Weights of a small audio embedding model.
Model: log mel input, arch gmlp, norm rmsnorm, width 320.
Training: adamw at rate 0.00086, batches of 256, held-out accuracy 99%.
Data: trained on read English sentences (LibriTTS-R), 15625 training examples.
Rows from block 2, named by matrix and row number. Each number is 128 + 32 x the weight over the matrix's rms, rounded and kept within 0 to 255. All counts start at 0. Numbers have three digits each.
# v: gMLP up (gate half) (model.blocks.2.mixer.v.weight, 416x320), inputs 214-319
v.15:149093089140107085097106129110077151141113161076071080123127129139127146151112117063110110108175070033200079158140101126112170156133136005093111086106088083117211075076135112142167157134082171124091089127079071088093104152080128064131114095142090116096096159093134048126090117069143147166036086130115085165129149118087
v.16:126144168056084127148148118092140166141059113096114193151068184130111131162136130148148142087127111114078154172141130205155173110159099121151065113117132163129149126131188126196057150123155091112094143138121151068120139151154098081128178105131166138072137122149128140181136109111115157160146113073102112109068145183088
v.17:099129160102155175164198124201150124096169180139105157105170129088074133141143137108139116126098116154048122138104162106179034121178098131094084141104095089128102141115121108081166130163155082188110135093167140094189129101104112125116122099121087139129151134111207126140184140142110160112117075144124098129085192150121
v.18:026094137161114139109096114082145176076076098060088133175070150140109084109175127074094149076135132088113105125138132124061118120155124100053181082088130122106155102126041100178153116095160144146145149116127094097092103125137160141163064098118117126135081138133137170093105110106106174165080049166175096104132037100159
v.19:122135119148105118105156148126186086123133121089097167080175114133146090124148114171108128136122148168110154126202107106114150114112143145098169105123175128149156162131193181086129110180117103135077117098062148107111171160150073137169149089156155133163169138234072125129096093151122121135164138140154124080091140101114
v.20:190086187174225124112139198157110095078178109144164203117156114149098176153188109098098147183166103118123072119098090093164126110152115132142111121125146090122134193131093102110139149128088100165156118186091129170177121037052026097113140098038146111133095124152129128170141125110129172116129089192100158160139127138061
v.21:133121200126132117105100185086174102092147152148164128156077150127084092118102059068122114123165160135198115118142125125122158123154117142091080108143156098114124100125129154105130134093181131139172126148141091135053055103158162130167112069071149168091088170097113109143150145106135144169123123189125144140115095157166
v.22:217104177152149151090113181103091128097143164148141111093121113108101092095111086122133086127156094124110088162211131154130170109112155137122137153127075107091136127170127170088134109079148183128115142076119122135068084165090144144110081096147185149131118150087225217179108170159117162124101066135140139135139128134122
v.23:138110126197110089135133207055173167112141091108162156125147113096123165099092160089102105108145093086183071175138135120082093130168128109124055092109208144168205101139129112098107117114136147136148064149137118209170126164157083101100138112126130191187092115116161126136079099173137077124086047161175185140112129141130
v.24:152112179103128140088050128126174126096146134163119111109102078150147091125133115132119111149183097132147097123153110105101136161164223202114113176115157117150127058132129118200174125112122185164138142122128173133084120129135129168142169115176136161154106097098142129118111159165139138168133088147109124126149092133130
v.25:112155172136146135103129141105110082154132159131141152128084169071155101127184138142144129191125095110166092150137081108124146129151117113125159110159121142100123160158108165147168126130179105124107148195137145137155135134116084141139145105162101166166140136089154138100134151149102167182131097136044176098124175140082
v.26:091160144141125081106134086161114123134150122169141127122092111113125106121170107050092127131144107142128167150211067125096188069138126108123131054107092172138119107104070135135160118125112159094123106114156136117065099164119104128165164113124110143140119076103098146164160138127091163118095060177137153106140117081169
v.27:118092202103135134061127129114078191152123136114125142132136117103132093109135095116120113109098138140142182144101110130096119114169117130130124066106122106096124134092162101135100165126167110165136121124132128124110128082153121135116116124147114165155131162106103155131140139158084177155107126107050092107106180179162
v.28:140167114141037134099194146113136160133098111129129121121149122087090111159114159097135134086151096175089079140105149127107094147107135158122153053099147060182122152144145113136167162062178100133081102126113171188132166112127132128187176152176127154155113121137112162095139096124142126113135136140167116104158142104119
v.29:157103160156151127131108175075096127114172155114106098118079102103122134165100066119115156124127089162138183152159093118079102128150125187144155170130137120088127117132119136148113135153239172096141114061088094117087080127091072159125116158180100146094129178122110142107115105153120160153091085111104119134188139098172
v.30:108135155108146122079100121097123072161165172175219160180097106152075116110133073132165145153139106153101117119130118119153156128110150131120111052141103125094098120123113165157126099133181107160090149090142165121091119131169132156129147071111114160158089162100142144114109102083119197154105100205138114087166047127137
v.31:208112167157100089073115110075075192057165081169156087109172152158193170075111112070104119150102073051144127173181171099072145143165123108120140059185129145138186153156142182108153121167115113105157129216060135142095106088137079158116134137195122146161105119119173133134144096198104192183143052211104093074149044148139
v.32:180142171115144097167122171051136131142135175091108157135113113170133146087120120117172073086077091104103047159140117140143154088130140105138119079096135092078189124104129152145145095161139168136143108131072154171109166135104108184128138116124130093147138105065126120103170105137131076150109161079125164123154146161072
v.33:105108187161108102131086118117114109118170224090194146097060158062092061123178072044169159089097087142093119142209084155065146134133065138114131079109114150084119101093194155146108090088141133132129096115086151072080099089121120143090113113158074109125128155070189096134125142131088186157107106135104127075135052067126
v.34:128080179091192165181136123168144092182099099127141090101175145156143063114133084157133136119110174127111149126118164138129114161109098181114081126087168138071142126139224075062103121199150143196089105122182112101127085141119097114192174147114173115184152177185175137101131137100147128115106129073129065146159108126132
v.35:151158109124109127139086112165121136135097118134153091126131137164100177145087134113093111118166093139141078108140117121141133090167117162151080130071132105156148121148078118099148137133110074152115124156111171128091117068090094167097156112134159157102169160147150114101151195118114129109171089119108139143154178154127
v.36:064141149114100096216174183126164103125052123143114085133143180140180138089107146066087181090109138168146122146217147131165114137117117110155068101156133085093139157168070131109125170088177083163087076121090095077126167142170198137180137152146160146159175092141104117062050142131035052122091110147182141112076142104140
v.37:158129084148126065115156130164156132166142121167129133124132184113112152164115127113124136158151107127128139098130157093123061176130162093147138080187128134081090147128108104142171175118159095184119111097097100086095107123133154117148073133072080213141170150123112188168151126086154137086109144180147169147121114159112
v.38:151159125113073060137145097123155122166208124126051042141089112075172106145132165165060221164140139139158104104166100131104034147129176117134168169229118138129130173109118119130146157128074098143077106071146109127152151083128151147143143157157138135187204138152120140088111120151124080130108141114142140086160135107099
v.39:131102096118133134117136165169135063129088122126131142097098121130117142128080129143097112101137185118147118116140079134113139103143113121090091106119103176133110118113121088090113139138203080116098153133192064145135133144149107075171177130071140070129115111135129115116115086150122121105112115114168112098151121147154
v.40:123144157135159135078084108108100122155099149058141175160114142069150146104162099085132151127131099108130120152155091150165129143131136109148142107127140131105123126152195053212148178112132161138132148127086135145077140156145147140161136040122139102146109165122178108125178113151140185103118083161148093175127096124204
v.41:098163188107157121129170179136191107162144159133121142113100132164143091094134059132153112131153107080067127112122126117086159073121140095139170093126124117084072103123101092147128110101152146148106150102087157171123125099105160171118140142156141149140123151109112103156126142137097182186142118181101172161163120083110
v.42:139106088124067049130162115116157145127119106152102108037174132065151108115094125118166186055107119112094056133111083149128057131123093152146114127140151143137172184130142138143109206079124093137057057082129120100202160071164148148127124173134142146151185067116096155096113145132117100117127124146180120148113182091154
v.43:129096200145160046135116158109135084105105162142132088113119130149198141138104128097108149157083125151166117155088126105049111137192152145169124071106130133135143122108104140180070111131097147196118160112148163141123193095113103136114158107149158101141117085182139065186126124150092194160103104154096136171179171128083
v.44:143150114101075164112061114118125116098118165104157133159112159154123115105117134106200124121174169139140147126180106073121159131103132128118156099118197161096103098148101118118155138155127108171132118064128105139091106113138118142130087141183128096117112144116187104187163148123115136144102087142114108143103088082153
v.45:192120151128103051077102199050113159049145117177127127110195146069070128158141110094141119146147122169135119163140073178184110080089149145137146152099121120180209152109135126125135161174080141098168164158087147152138130094166128134138120123116155153115128200080173208122163145203128142142133085071080084061153184153126
v.46:128119115109167129175157102136128107181175110150142110127089126124120101136137052164113049100140114109114148071148182105137127156159085146119102103095154150151109126130151118152119105132180092142104085098130139068113150075140118108153116119135139143112192151091115166111127129117124142105165130189136098100068138093140
v.47:111189122129132142074133105120127091145133153124106122159159107121166132166130162127058143171080161115147110159128075079085146106139205083129103027133154143078134139097167085128185171115121140126105123134081151176112158105077169155153158041146084117137106116085136125084126113099104146187163132124050156132176093148118
v.48:139137136157117058116076162064148144066166135078168117126093131147113162115121094071046128106076107109145074169157143079126162104183116079126105111146176094094160113150139104152147183134102092152155132170081123137071142101130168160115131103126069113163117086124158101119107149138090202160090107163156116074166094072067
v.49:119136118157085091138113108098098118024173143112178130096190101136150113125095102090083168070132093089160062130086130129151126107097160141134124084097116124081182127130086121141143130164087185150125096105096116094081111133132121115126085091157156119143160204108140128077133101141137162136065071139127159117148113121091
v.50:116154132163130104139121120146116087112143167203134112150121093148141103180135152097112117081136107131134125162091087150077154125148158161158130156096165079150106164078085102071144087149077188156166136159144153153091101121130099105101104059145142128110102166110135121148139146191117160120100087142122121130079112081149
v.51:094136125154131162111074173136147105062116141133164138166155087136132134099178100113135099105136122114133126087182120105170180156123115168128151100159190092156108155149105171183164137150131140109113122158074169141104096107111093132103114129149153142153127113152151117166195119170072175100134127119091131110117128152190
v.52:162166110121122103114142137086205151154086119144150125182216149094103143106139189109169086147144106177161093121113145165172138091155124091175122138146178109144160192096152146131100086048122151157071134099102109169109117159146100110161131156172157148170135057119152206089061105118121123160140103116178098149087124091128
v.53:121160164132090080120104149131154158175105168078144113146017148163184170050116131147152046127079199108151111095133146093085183163102186067187150161137165118087215109101133154150132152168107154077120151088125106106122120113117158183085118098137171173147128114119146108108146111101089097179097142065110110116163088093161
v.54:113128186148109079124176114113146127130121166109138110144088175085057085106143106168144123224102081166054170117114118161080166101132119177115132063134073081126120082115176132203179162083111148131102174171112173128134150081087138112181113086080137106088107171159151101123139096109110148160124097147149160154171094178145
v.55:142106088139056107126166100102102147078127141115141161154093142109119092107141146195138099161153081154116175114147140159146140124082154172113122080097111090114111046130122198142101086152091170134116171101112128131098126147099172093111141183167167162117066142092112140070129144141106104115110127169136120129177149126145
v.56:131115166109145122121153159105160080123121186142086152140094104168115114156108121154132094106162147085096127126160090175115115115119168087125193052102103112096120139145118100185140160153169111181100111130130160172110104088138130138138164117128133123118116149121157172151053102195189120180147172104132104119140149101127
v.57:155113085114175103138186175127144168146058157096206123194153189173124112144110120102117161174144141103187165123147180117117128093097073145110141122100096101154138120113108105143086105143140181152086137132153151155133140153085108148121125159154156165149127154153148113171122087128124137105172114059176105102145186130133
v.58:103105093147144115127118136146084090161097179125099104098147143085182107115080120112072129068138107164093150150129108085063113124167084173153130085121166088106141114104112118141117182152086054167112080131110123137096154130103103222147179082108127161151118085172077116100147131118137123162147122165123144123123099125135
v.59:190110135093138167177126158145104078099149181095140089145128112131130113130204120113142096097099152118093066122156122129115156136180119102100131120126151090130113097151146118091155113151146114138159142021106133118087078094110102152098132144154138131130121143165140163099122112131059161088098101193126165105155100135135
v.60:185142141156174079112178182130092135075112186172109109144091149099130189129125113099081117139212104122192142133163152120122152120121155106138108095145137073078184136163076178150204188169146153121091146169105161133114094173114121163152180146170144124174081131149188123169122109203072125171098111188122084104149110142062
v.61:143109116150127078102070097158143149109143119088099091134085132157113109131089125118066134107118106098184085105095093125144175086115136106105167091138159089190119084081112153147144110147119149166156093155127141124139125081099130134158137113144155138175123120109106072067123124110136135105126083138121113100129121096081
v.62:115157167171180130083128156085193112138097076154150159153100114219127129103178201141135144138106140131135092100157081144102137154167146124107152100129147120150091132170099148157138100153117166111101147129140139141109148141107141155108138092103138175189089136135160152140151144136154168120159099153120161156134114080107
v.63:152136123135111175117187089085155100080163153120152188141158144146063122138169112064128150099102123156154213154095136183124101155111135143125124063153099102089069091103131119108159117087141159156134162115098144128114148080110144091125077104156144108116051114060131152102123091107146163120108104117127179087106066138110
v.64:151157081132068058152186192119106114093116100112090116054164112079178129111120164077143153078070094167161097109164150128127055156098149115152158071135169110175168193150102153050117158107084041108056127080135102081127173091096159110151099082118131200143116104114120127113120156178110055099106152137166164157098125045127
v.65:134089154158106104118130139077124128082148163111162135138091142126067116131127058096133182104128132123128143134117118111133132149143153155128166119047107085117123127151114107175178118146155150120129143114146154176112071126104175144144120045087129173102097137128139132109115153101160167137157132143066126145143168177176
v.66:127106087145091121172093173142142095172111109129073115121180142069144125103098082076130091158200147125125131142149146111139096165133144141082090120182138153175112138123086161082140121093139127102097103054140074139156160118136164158153097192150127161130107157119127149119098172128115087150101141126125148135095097105147
v.67:208102107114124117088077175089127166094140204166169080118114186166117129106153144130131102098123135114147058120107129125126175118105150104085158159128109157142196060143166113078143160144155137171142141104165098093087079128118099185149093131206136170172110193145126086158134105142108166121120072136070152149140091133120
v.68:146173080117115047116130113136133137139122116156110109180118134114162102144081183132102179157143082140126143044124137075114138130084144142136149103166145147148146194199134146157123161083107135156154102153083096159133107081113106194144073083126069148179120138139109151072100154127170110102106143076122150146171172137076
v.69:073141137112121125176141152136173195129124142086125141096125157129073112144131124122096172142196102117163195104153142112160158135090085119118113086097152138131203169106090101145131115143154139125139177153127093132094124154166133140149141079143159108152148108051122183085108132193153082142136158094194115105120121121154
v.70:090150193137143108153132123141161070135106066091116133075125152135145127144177129107130134113136130126101087123147129126115069105120126133141062095074111126097138126118120068116072137132172104144098116125127115123157088150152162112130118120090124080135097146128162124074100055123065135114150119134162132102150145127162
v.71:205131146062130139113164117058142141132093098093141144092112141158059133108118173132112104134092151103112117065146111150102140135093173121152169097108157130175125133083129136119122128136141193095104083081126093124128145151165134177142159127205126143141086119125127150088140157141084085092125072127144123093157110130140
v.72:094131149147094104087084142109128099096097206133141123149139118127160128088170091126118143143048091106209077135177111117063154145142126106160108087121119093084097146136125128156168160125059067125148123247077092142134139095106135133110184107065061172086070172092112107114114134078105120167102088125137154114126080104144
v.73:142124124145151103123129105118099145115118188113175089183092160125179039105167130092123126158141111128118119139121111142126138096139173114127143108149090101110111086107140119136182099123191091161119140084166137148086061085095101135125074125140125126177119104107100146166135130079077144158102093102148144145158142140063
v.74:164125173114082096127077127111216140115133145110116183144058107102125186155131130098105095086141107128135098108152149099102128081141102168108093115073146157138174147114111107191096137128099151107104125114171227195078125113061089136133159092104157101163113100102152126114096151154109198127187104165129140114150125153088
v.75:133084120137069152125083130130088150178109169137155064135110127130100099113123100126158087076139079074148171055095113124063136082113142108165157134127077090054105120099106087197143133123152168123146139112080093098077135090092158155110142165140123123109138109066110093069145136048122162214127121136091155092136127107152
v.76:123131166149115149127115085161185111136152140152085111156100135209135134091131168097121106104158151175117151128128124087086124099140132113144115127147119120082104124110102169095162129163088171135126142158096139101054131134086058120148086112131140115107128131065131121160178155105110151137121135153140189140144126133078
v.77:060210113111160111120108165197139084144145110146141159171124123105157146098122167153129142119129132124081134108176102100144110108165101104090116095169153179164078160171144172094128174102169096079111093110115102103207104165143124149172106115081120124107171179123134100147197136112134093090080096113140074161170109066082
v.78:111134155112086170111051140109109082069064108112130124165083123112136174103156120155152184177081149111174159111116117123121105135086139127119127137135160120181160148151151094131132100090141171092089086093113107123175148131124174134107125166122154130106143101154144119115122091159154082106153096110120172123202127121133
v.79:110104102091141126053130109091114149093075187144112112038097137101159126123186134114140134107118080123168120164182092136149094111086175145080133144150103190116170093112118087103184096115126125106161093137116120088123135140112146185124095118126108109101146132155154137125092177094143190156085092166094182161067143128163
v.80:120102144134129095098103051195143162110146181101142103147137142084198187100160100172127167167070120158122133135096062077054141149126091109154084108095142153132204090122130059209123097131084123157088096139075186134141164163134090116105237051163110168132135174146154112106180147206063154115124122123101139100155141135047
v.81:137122165167170148123127106067138154108143175117111128153103127192146166079141119032047071123157165111140126137157099139141156143170166116125119144113160154147177103201156129204150075123170163133149121182095117144094119153147077100076139114140140124137088134136161168112110103121089121159124119131097134126182120148150
v.82:141138093130103084115079116117088127125092106123136115148195153132208123070108145099070091154111087148193091164138168125090154163099165065094141129133077157122187086114126107117114128135086102114140086126102084144120116091076159133140136110111144111129116188119110081146115166117142142158110110136105123157090132091135
v.83:155129122096157144089132111174156123130149181147151086160171130091138112192149075149097156134136124172116116157095114159122113102149099162160136098095093097114178142109120134142163090083129123156035095099147124137172114114072112105113125116126080140148174093114104139141107132162124168127122125203107147113073121146098
v.84:137096085209109071126125189179101125128132075103163121069122098070139114143124138114037110135170115113165100119154092098078088134114127116165180110118173114161191143134121100131101124105105115150080165136127178158147055061121134129145094126159192154153078152108120149091087151126146102133086139124097158109139124054103
v.85:148111113105180098084113149101128133173159178166180085110065128123160115041108116118063128114162097127122091143112145100077096159126165148106157086137121143087153122082111101141130178146092152216103107107107131060065070102100087174144165081139174136109157150144127162118133068139044161165094085152069168123136102088127
v.86:173167138138070044142138127183147090140176130100128095096127157089118082074147137133117116150089095210159119119155126183181103144151168063126041045122129126109160170113066143163120197099124043127060110094176093090184178135140161157165149115107172175103217158106121138120079116175127160084123100134117184142070149100097
v.87:076144082119136144162137124130167146151140095140173119099151124103173117149119088103166091081112130165154153182148161161160177162080144109091094038127140120145168090128163148099070159077161133202106147103091131071117139132098090092182171117120172078097106096126093076159128138146142099153167120102183128139100142090131
v.88:141131170152136177141192134128146104145145186184163144123134061153124128133169142171173104168079074079177165124151095099145141142106083104211100083162120146099088113126102133135164124121147127077123158099074106081106128117112173135082053140095101120144104119089167137165140142136118147164103086128211112118125084084161
v.89:094148164161161093108079117113126112156167158124079123132103107151084127107153083074120182137107144105124116113089111124131116156134162149101172119086122091083142127168137150157172142146155138138125116153115174183138119105141112200133129090136074128136101136140169142174144114168066179183183139130142122100106142152158
v.90:101140151032138181130160105146208101167088187082083164106185158140175128144053194143167139117112164133164190105182116149135081146103082153094178144142066160131113104080174108149128109154108152119170118107129151148109119219147159152143182126114075105130127114085108147108093093099124104102158163080155121165087103104126
v.91:181180193106169106177026120091171046157151145125148130117130125149147086095121087176126136168096111149088089125102152139095148103126170103098102130135152148104103157098142117115165135129118118160122094070128130065170085114097082203160104168127087143166134171134124150113169154158108148136101114129092119104096165102112
v.92:118130101109136116106164104151179109123098102142072161146197160080152112147141113087092114151121144160062134160180093108100116130109104128044111141096133104159116142129108122117065176155122102158024072148103128103145108101115155106160177099103092146102191072124150097184120119199118087139135165149166146174111115110157
v.93:157159064141089112134194135141098119131147099115160118168136153091155143165112151087089153111170130126151121118160185142081095134134170104104086136125084129085151109124142106082144149087167094132109109135109113121135130118143170110162074129125152140194093157129105135114085072135175101094141137128121176168129138077113
v.94:180190147148093142097155117125141144162135087054186109137166131149140099083162100115129123117133162102114119055124182145120168152081097087138114057099147138177168099143120130120136128142137141089145008115103077137158235101111120102181149136163156101174137126097146126124102133105097080149158143124192130050192164101113
v.95:164161126154110185143033153121132112172121151097101130157116146149090096148165129114133166145110132106101081104073112125185130130148132131175093126098158152039082139153132127130121133103112169090171135127175118070118087143073087116146115104167110152157127074101166031135154124099117145120109144190135158136165115130167
v.96:094181194072102162140127145171114093103104156111109137132160152136128121153142135044132128126120099134099155129194130166176187121145120167121148064175153077106080108113088149176101152144150170081125137100076107131081115120087136134105095102076115145133125116131141142098198100102092150178119120131061147132146128095131
v.97:129124106127137110083121124088137060093141155121131089174086116134070169057116182127107111159180144088113150142177134114177173157054137164159168134203195177107156129130132154137144157172118183100191137099107108107050054094149149165081102147187158171150075108090147122069149145167047140143089082114056124063162053077131
v.98:129142112157088076136114146133111139114117104083100139097112118126162142097088109120140098079148134139155128144125102141157123116117136052183116112060099128127123113148129126078123116085146142128110118156152082174104129120145098113101136092133156130155098144149129132084131117128142152127121071139183147101134134119148
v.99:182165076117124076136173193137149099098129025109075147056122140079124184137140152084108165104120109173117020085162081133098091143073133085087131107117110129136166127172094129126136208064119088148107133121087176161162105111104117125164157164119104162199143144169126111129083095111136144087100111138159132133092123125145
v.100:121162089166106080093121150115098162105127077104150127164079127114114130132150164138148123084109099103140071163084088134111182115106119133154144134158141124156184169150134102120104115133088129112130127142136134145159144130153125144135198109130118140125130124058160103107131155171136134148103072088096089095155124183167
v.101:153149124053136125122066105164141150129102147097127118169089155069142136161079168113170097128082168101171160141126187171126195067165121085123139137156099114111125083066120113107106167148101177113152131148160121131181123155122151147118194158143122111055124060130106099145170106139141097112133102087132140114099083196097
v.102:137123117039164106076181151136144174163147123115122097077105157118159108186116191129151138135168065074112120160107148170137139147083102139149146132151067135103148162110132113100138119144118134099179083123116124157139046159159157150088128168130125100105095128071112158136155130114159161127139101146119157046152059132168
v.103:110118117118084083115078122099102140148139140127117100096087156087158190129136074110166157131113141119091141087119106214093192156106143117122137119100133130093180066091184110109107098162068155150115098101086108125136124148060127175116108124119099135052089146134129110149125116090095138122145084097083153103128112109144
v.104:134133161134165134109086139124136092101125120132191123129193111121051104128132082065139117133152072120191106166102140129125140111191190136082107097129148055092070130131081157106159135137120125133059125176107129157117125090086094144138126142182180092123149138096178102142107136151092170120125014155155137124182145197083
v.105:121088102130041070134070117077088178089129085154136104105095128124105094141081168071075144136156122116175052070129099151096101065039162105051131127090118137117216113115133118084136093134095163090111098185112097146130113102133152110113097127133110099116087131087096203166108132117186127138075065110115103129152142072099
v.106:135165164143109082113138128052125149126115085155097131154167120064131201150129171075098103110104147129109150143143098162102125151197159136100130089121125080170138201144079111141173107084117105164160085182061166117180174096159094075150111103130112174176117134157184120134130110144167192158149120157190098140108133113103
v.107:137197091118067120168118098107121101171135162129135142138131136076147161097115156132148084099160116170118133166108131111121082163112111136141108083102147127101130180134116146116115117154173055124103070056164141094171164138099167143172144145164147140167161086106098180118109144151083097145134143162147083127147179129128
v.108:122115096139120099156157100156160111092132122127123137101123133102146199135137112152109166106099164114133170173107163133132094148162094091099143092087163126152126152115170140169080119128090121109143104107122120123137110198132106098097161135138128121127133127141105075155161153181128132119108104133116124107104111094113
v.109:122155060120109109176154100121137150151138067116084124121127189101139121152099084108130099149132166116121200142156140121135130123087163132159086069106114124129154174089197164140149087124145164101071095147183154113133150141142095137120157109099158139077150100116128093105136092175092084126215132124168083149123140133138
v.110:195148132100128164105134085155148140098073142068114140172082098124143182123092160103114103076110165125158066124134126178108155143148127056143216143145143177210135082116171164136135134148124176081136166083146161156074128192078131147087157115130142046118070145097109127106155096107079090169104165146139184078156074187124
v.111:088142089121128121125132183147133141085095104123134133164171148094058150133136113091140102095096114157080120156146161098154087086166106139100094087097119098095100120100102150128214102092111081134103170150113063161143192143109125115128039115111124134148102103093082124157167123138123091119136071161156127132137126119138
v.112:122079107112105129144137137095107137141128087160136082094108154103143141098098180053121144094162107148105191154223078114148077162123157115116089035153163150105140140125111141131150174092108098085082118139102053115216085158150140138176145140082132117140172121095081125117079111142142078107132170111174116153100111141136
v.113:066109117150144120140102145111100137125125144113106110097077087137173122033130117127072106110085124091152103159172173154113084108158139106152078157119164114108163104117133102122115072150085138124136097187098149094158126161094117113109119099102139145140155167143078133126137163117140189107098090154158173140108112132107
v.114:176109108134085113169158140040121172061134103124161195121107180125147101135125099133088141091134090112178097160089133091090130132143135142121143132107158131145160078140062097117143133074103130134139131159049122131102120079091130141117129068124119160117072203105162091101116116136099137045098120100075124135115109120151
v.115:140179151158169078142087095127128179096146131131169146094100139140180150103130121153131145136106086105100085121116068166088113094150152095156131131086137083101159117099159130120093200173102189146094053155137154115111188082074097149128153074137157171210124107168122077094132144180148123122158174151105108094157149129062
v.116:126114142149110094148153137069119131129065098051087153066140154193145147084177129092153093096090095113130135166094061096093187147156164079110169160133172106147127088103122120136155135138100142089149102131077113154102184137123094144102118115141136133159146138113149102161193171128131130125082095112108227172091128131114
v.117:134079163117112129105104134053095090129112167099199135128112155097183107119068132114157133112134087075119119084167125146132093164097138128101101127095096123104116084148065121097143194095040134173143177168160137128089122100111151110087103069129134126087125115065116074100184149128074152136085097162178132126106082053137
v.118:175162165147090095134156131110163126128138119126107137067093152063106137105154141102120187119094106118151129137127156200093124124129140081137021038112175155087115146178125160143123157109129079144047096095115088130098141122147165141180092071105141225120148131150046140150113100141184139186145101157136154136197114125087
v.119:148141117130145148117120154131112156115130138112152112124151097142148123135172098077134104143108167113127116099090127121208080120121121123107098080068192167069138102150169108103078066081202058117094169124105078100140137131127158088095097123098142138128106023123123125114144040142134096172138140170157105116099183073145
v.120:077110119118165125145109130172154128148080132122126137038178148102120120131100102086108177149163128094046116133121130146162098110173116105058125193130135097074132125116133077148109122139120102119126121142159126081138097156120135139148127108053099142074160141131064118086096115130114138156152118109119128200089105136175
v.121:114114087115133097148166163153146156136153147134127109114109154143143148121106099133171130143127181168132159126141184127144135103107120136129093139133121095145156178082158120145151098146153127141118145085122115141177138100159121155121149136111135107132130090110139148133162149184099126106164132113193101109102168172109
v.122:115158129106122163170135185131132156190164108092142116139134115126127125091137087101170115109112140162113144084156146106144142110081144163064031091157120087142092113138157134126112070132127128116068080126116128133105101079153108110143112112105118137112132150142113121157127129125156065142126138093135130172080127157133
v.123:108148132121087080175061152138131092150134124182070070072134110156121087112134080145072192078118125160171105129105109068102080105180140092108113115102102142168115141119121095116146177123121115153155091103153107098166063121114131162088085080126170125124204125052111139100093131149158138076086148161085121143078089144115
v.124:159164172155172141093130156102106087092155206142068174092153148123129160144171125091138080153161131184108122122099077095149147058145150133134161129099108065184148170142147124189131157175057151180138154138055158168150186079131079168131234128141096104141114128147167157090137125173125167104059075130100127097179133202050
v.125:071091100131112130174125107062073081080115139122151103111158076123096070123125179055096137164170111119141138151111089126119158134139116118145205172105161138102144045106077123191158138106114134153068160126120089131121080139142123127131158095120078139117079063055125139137129118110102187131122073169104105149140117122139
v.126:094157164114179198088144114134079111117161202143176086165089101137108126074130095114078182209125143113175163112142123134094121094090139099185160132091111203170145019129107134155108117131148155138143121073122153198084106145109151146134087122174168151119127147100120187117126109128156111158147176071087075112118121166106
v.127:121076146173151096043097126126144136097138130079095125099177084119130131117130106115136136114129145170168120105119107105110154062142118141115121103132150148093132101122151144214126149140115157145111193136093124131167130080103156129178168140131123106147095103106139142137156129113092119112122125129121114105142115080145
v.128:141154190132117072111159131092082158071143174124115153102175131135137121130132148116159153161152099114112110136164119168161141145078159122103104118075140117132141162124185120121142165096166155133083153086104102146176137112205134142156206101126191177118096093177146168132104125208093088144121190098130164119131166130168
v.129:178109165134130136050154192112133063105106185097144156112094148130175142155117114098119197121165113132168117165176117140134097081100135168144099129103108183094169196129147130209150180142179067125090133077080210114105127172088135159124152118095107136161162122171114104139116161124174138176111122159073125119171165210141
v.130:088136170174112093129116108137094123065103191110134109079195137106158172157200177119151146179075096086139126160070119144092171156158129113115162124120147100050081163123120180078165155081103147149140122158120087096116103146123177122078119046110107133156104128133082137131120192085153112142107053113170172226117121131103
v.131:183133104146086075123131134087098132108104128117098132096133169085118156118087089125087148112128097127111125106147076166087122127098165112111132154143096058069147068114129138089066173149130139113132153128097155124176118150099125181057139109154130139139161119098135100134120131160164152121160089205150138140109194120094
v.132:167135154124163114160124159167169146160158142176129131041046094124181066103162134101119150106137149123146114136167111135182097122097155120130127194149109141122076068085128153141156109156128151189147162062148126049117055112170064185148164167157135122095152101121116156140095128131103202148075117166090103138097123100185
v.133:147116133070086099135125112084134114117082115086195109112110082114141106152161136100144194118089132129157105165109082184093188150145101104112087127121156107140129083080156140147132134172094059152117105100069144137132097101116120203148153069122147123078111151109119159137144065119142151116148103129191110184113130098081
v.134:126136123089154138125138105089193150078105105117133178099108134127194120133145173182171169108129106094125119167068141099066134119096108113164125147136087128064114152125126117161149142163110101122140092133130115121114102185189134091043138123128111095145136097116100137074127079105122089100165091083139121126128135117153
v.135:104100176170088121077160119137164106106150167131094086160108141177109097155114103150130106132130121100131187199183167120123134135119092132184109073093104123074105154117130130098136144093154124123188138136077118157104167151175146137101142151110088143102067133074124133092125167091182164158109042164124219115113116155147
v.136:139202084112079133092100116153192142117149058112091124103111132123156116190137141054107159141121137149105066157126063140098104129094132115211113132104170151113143130098141111070111174159106117188065108131159103104196088130087132198154119120107104227132188157151153145156100117124143117072100104180105098164127125163105
v.137:129149120142143152151109125143127164161107160186130198139191099086086095154093144188144127127170170165121150121148130094197130141131144085153130127152192112117138129089198121129195152109116095150150152079135153083144136138158118171141153141100116149121104144115161097109156176135121113143135127124120140141107185102164
v.138:079121176151116074113072154080164159124128141095104070061155123094188139132138143134115143121096101103127071162106087129070180121140148117149152181062099092098142178102160120170163141102133134131083135117132171094095093094047058153168102118128051180149077216151108134091141125186093156111161097137093141104134165143091
v.139:150154114154130101104136195059137113128144137110123118154164120116099144149142141113133092099186108136139109130169146105146130144101103131117078115146144114141100127146085128123141103145138124145133152135110128108110113105098125086105150116147106160142126113163177146065134092139088147140093075151143125146154112141121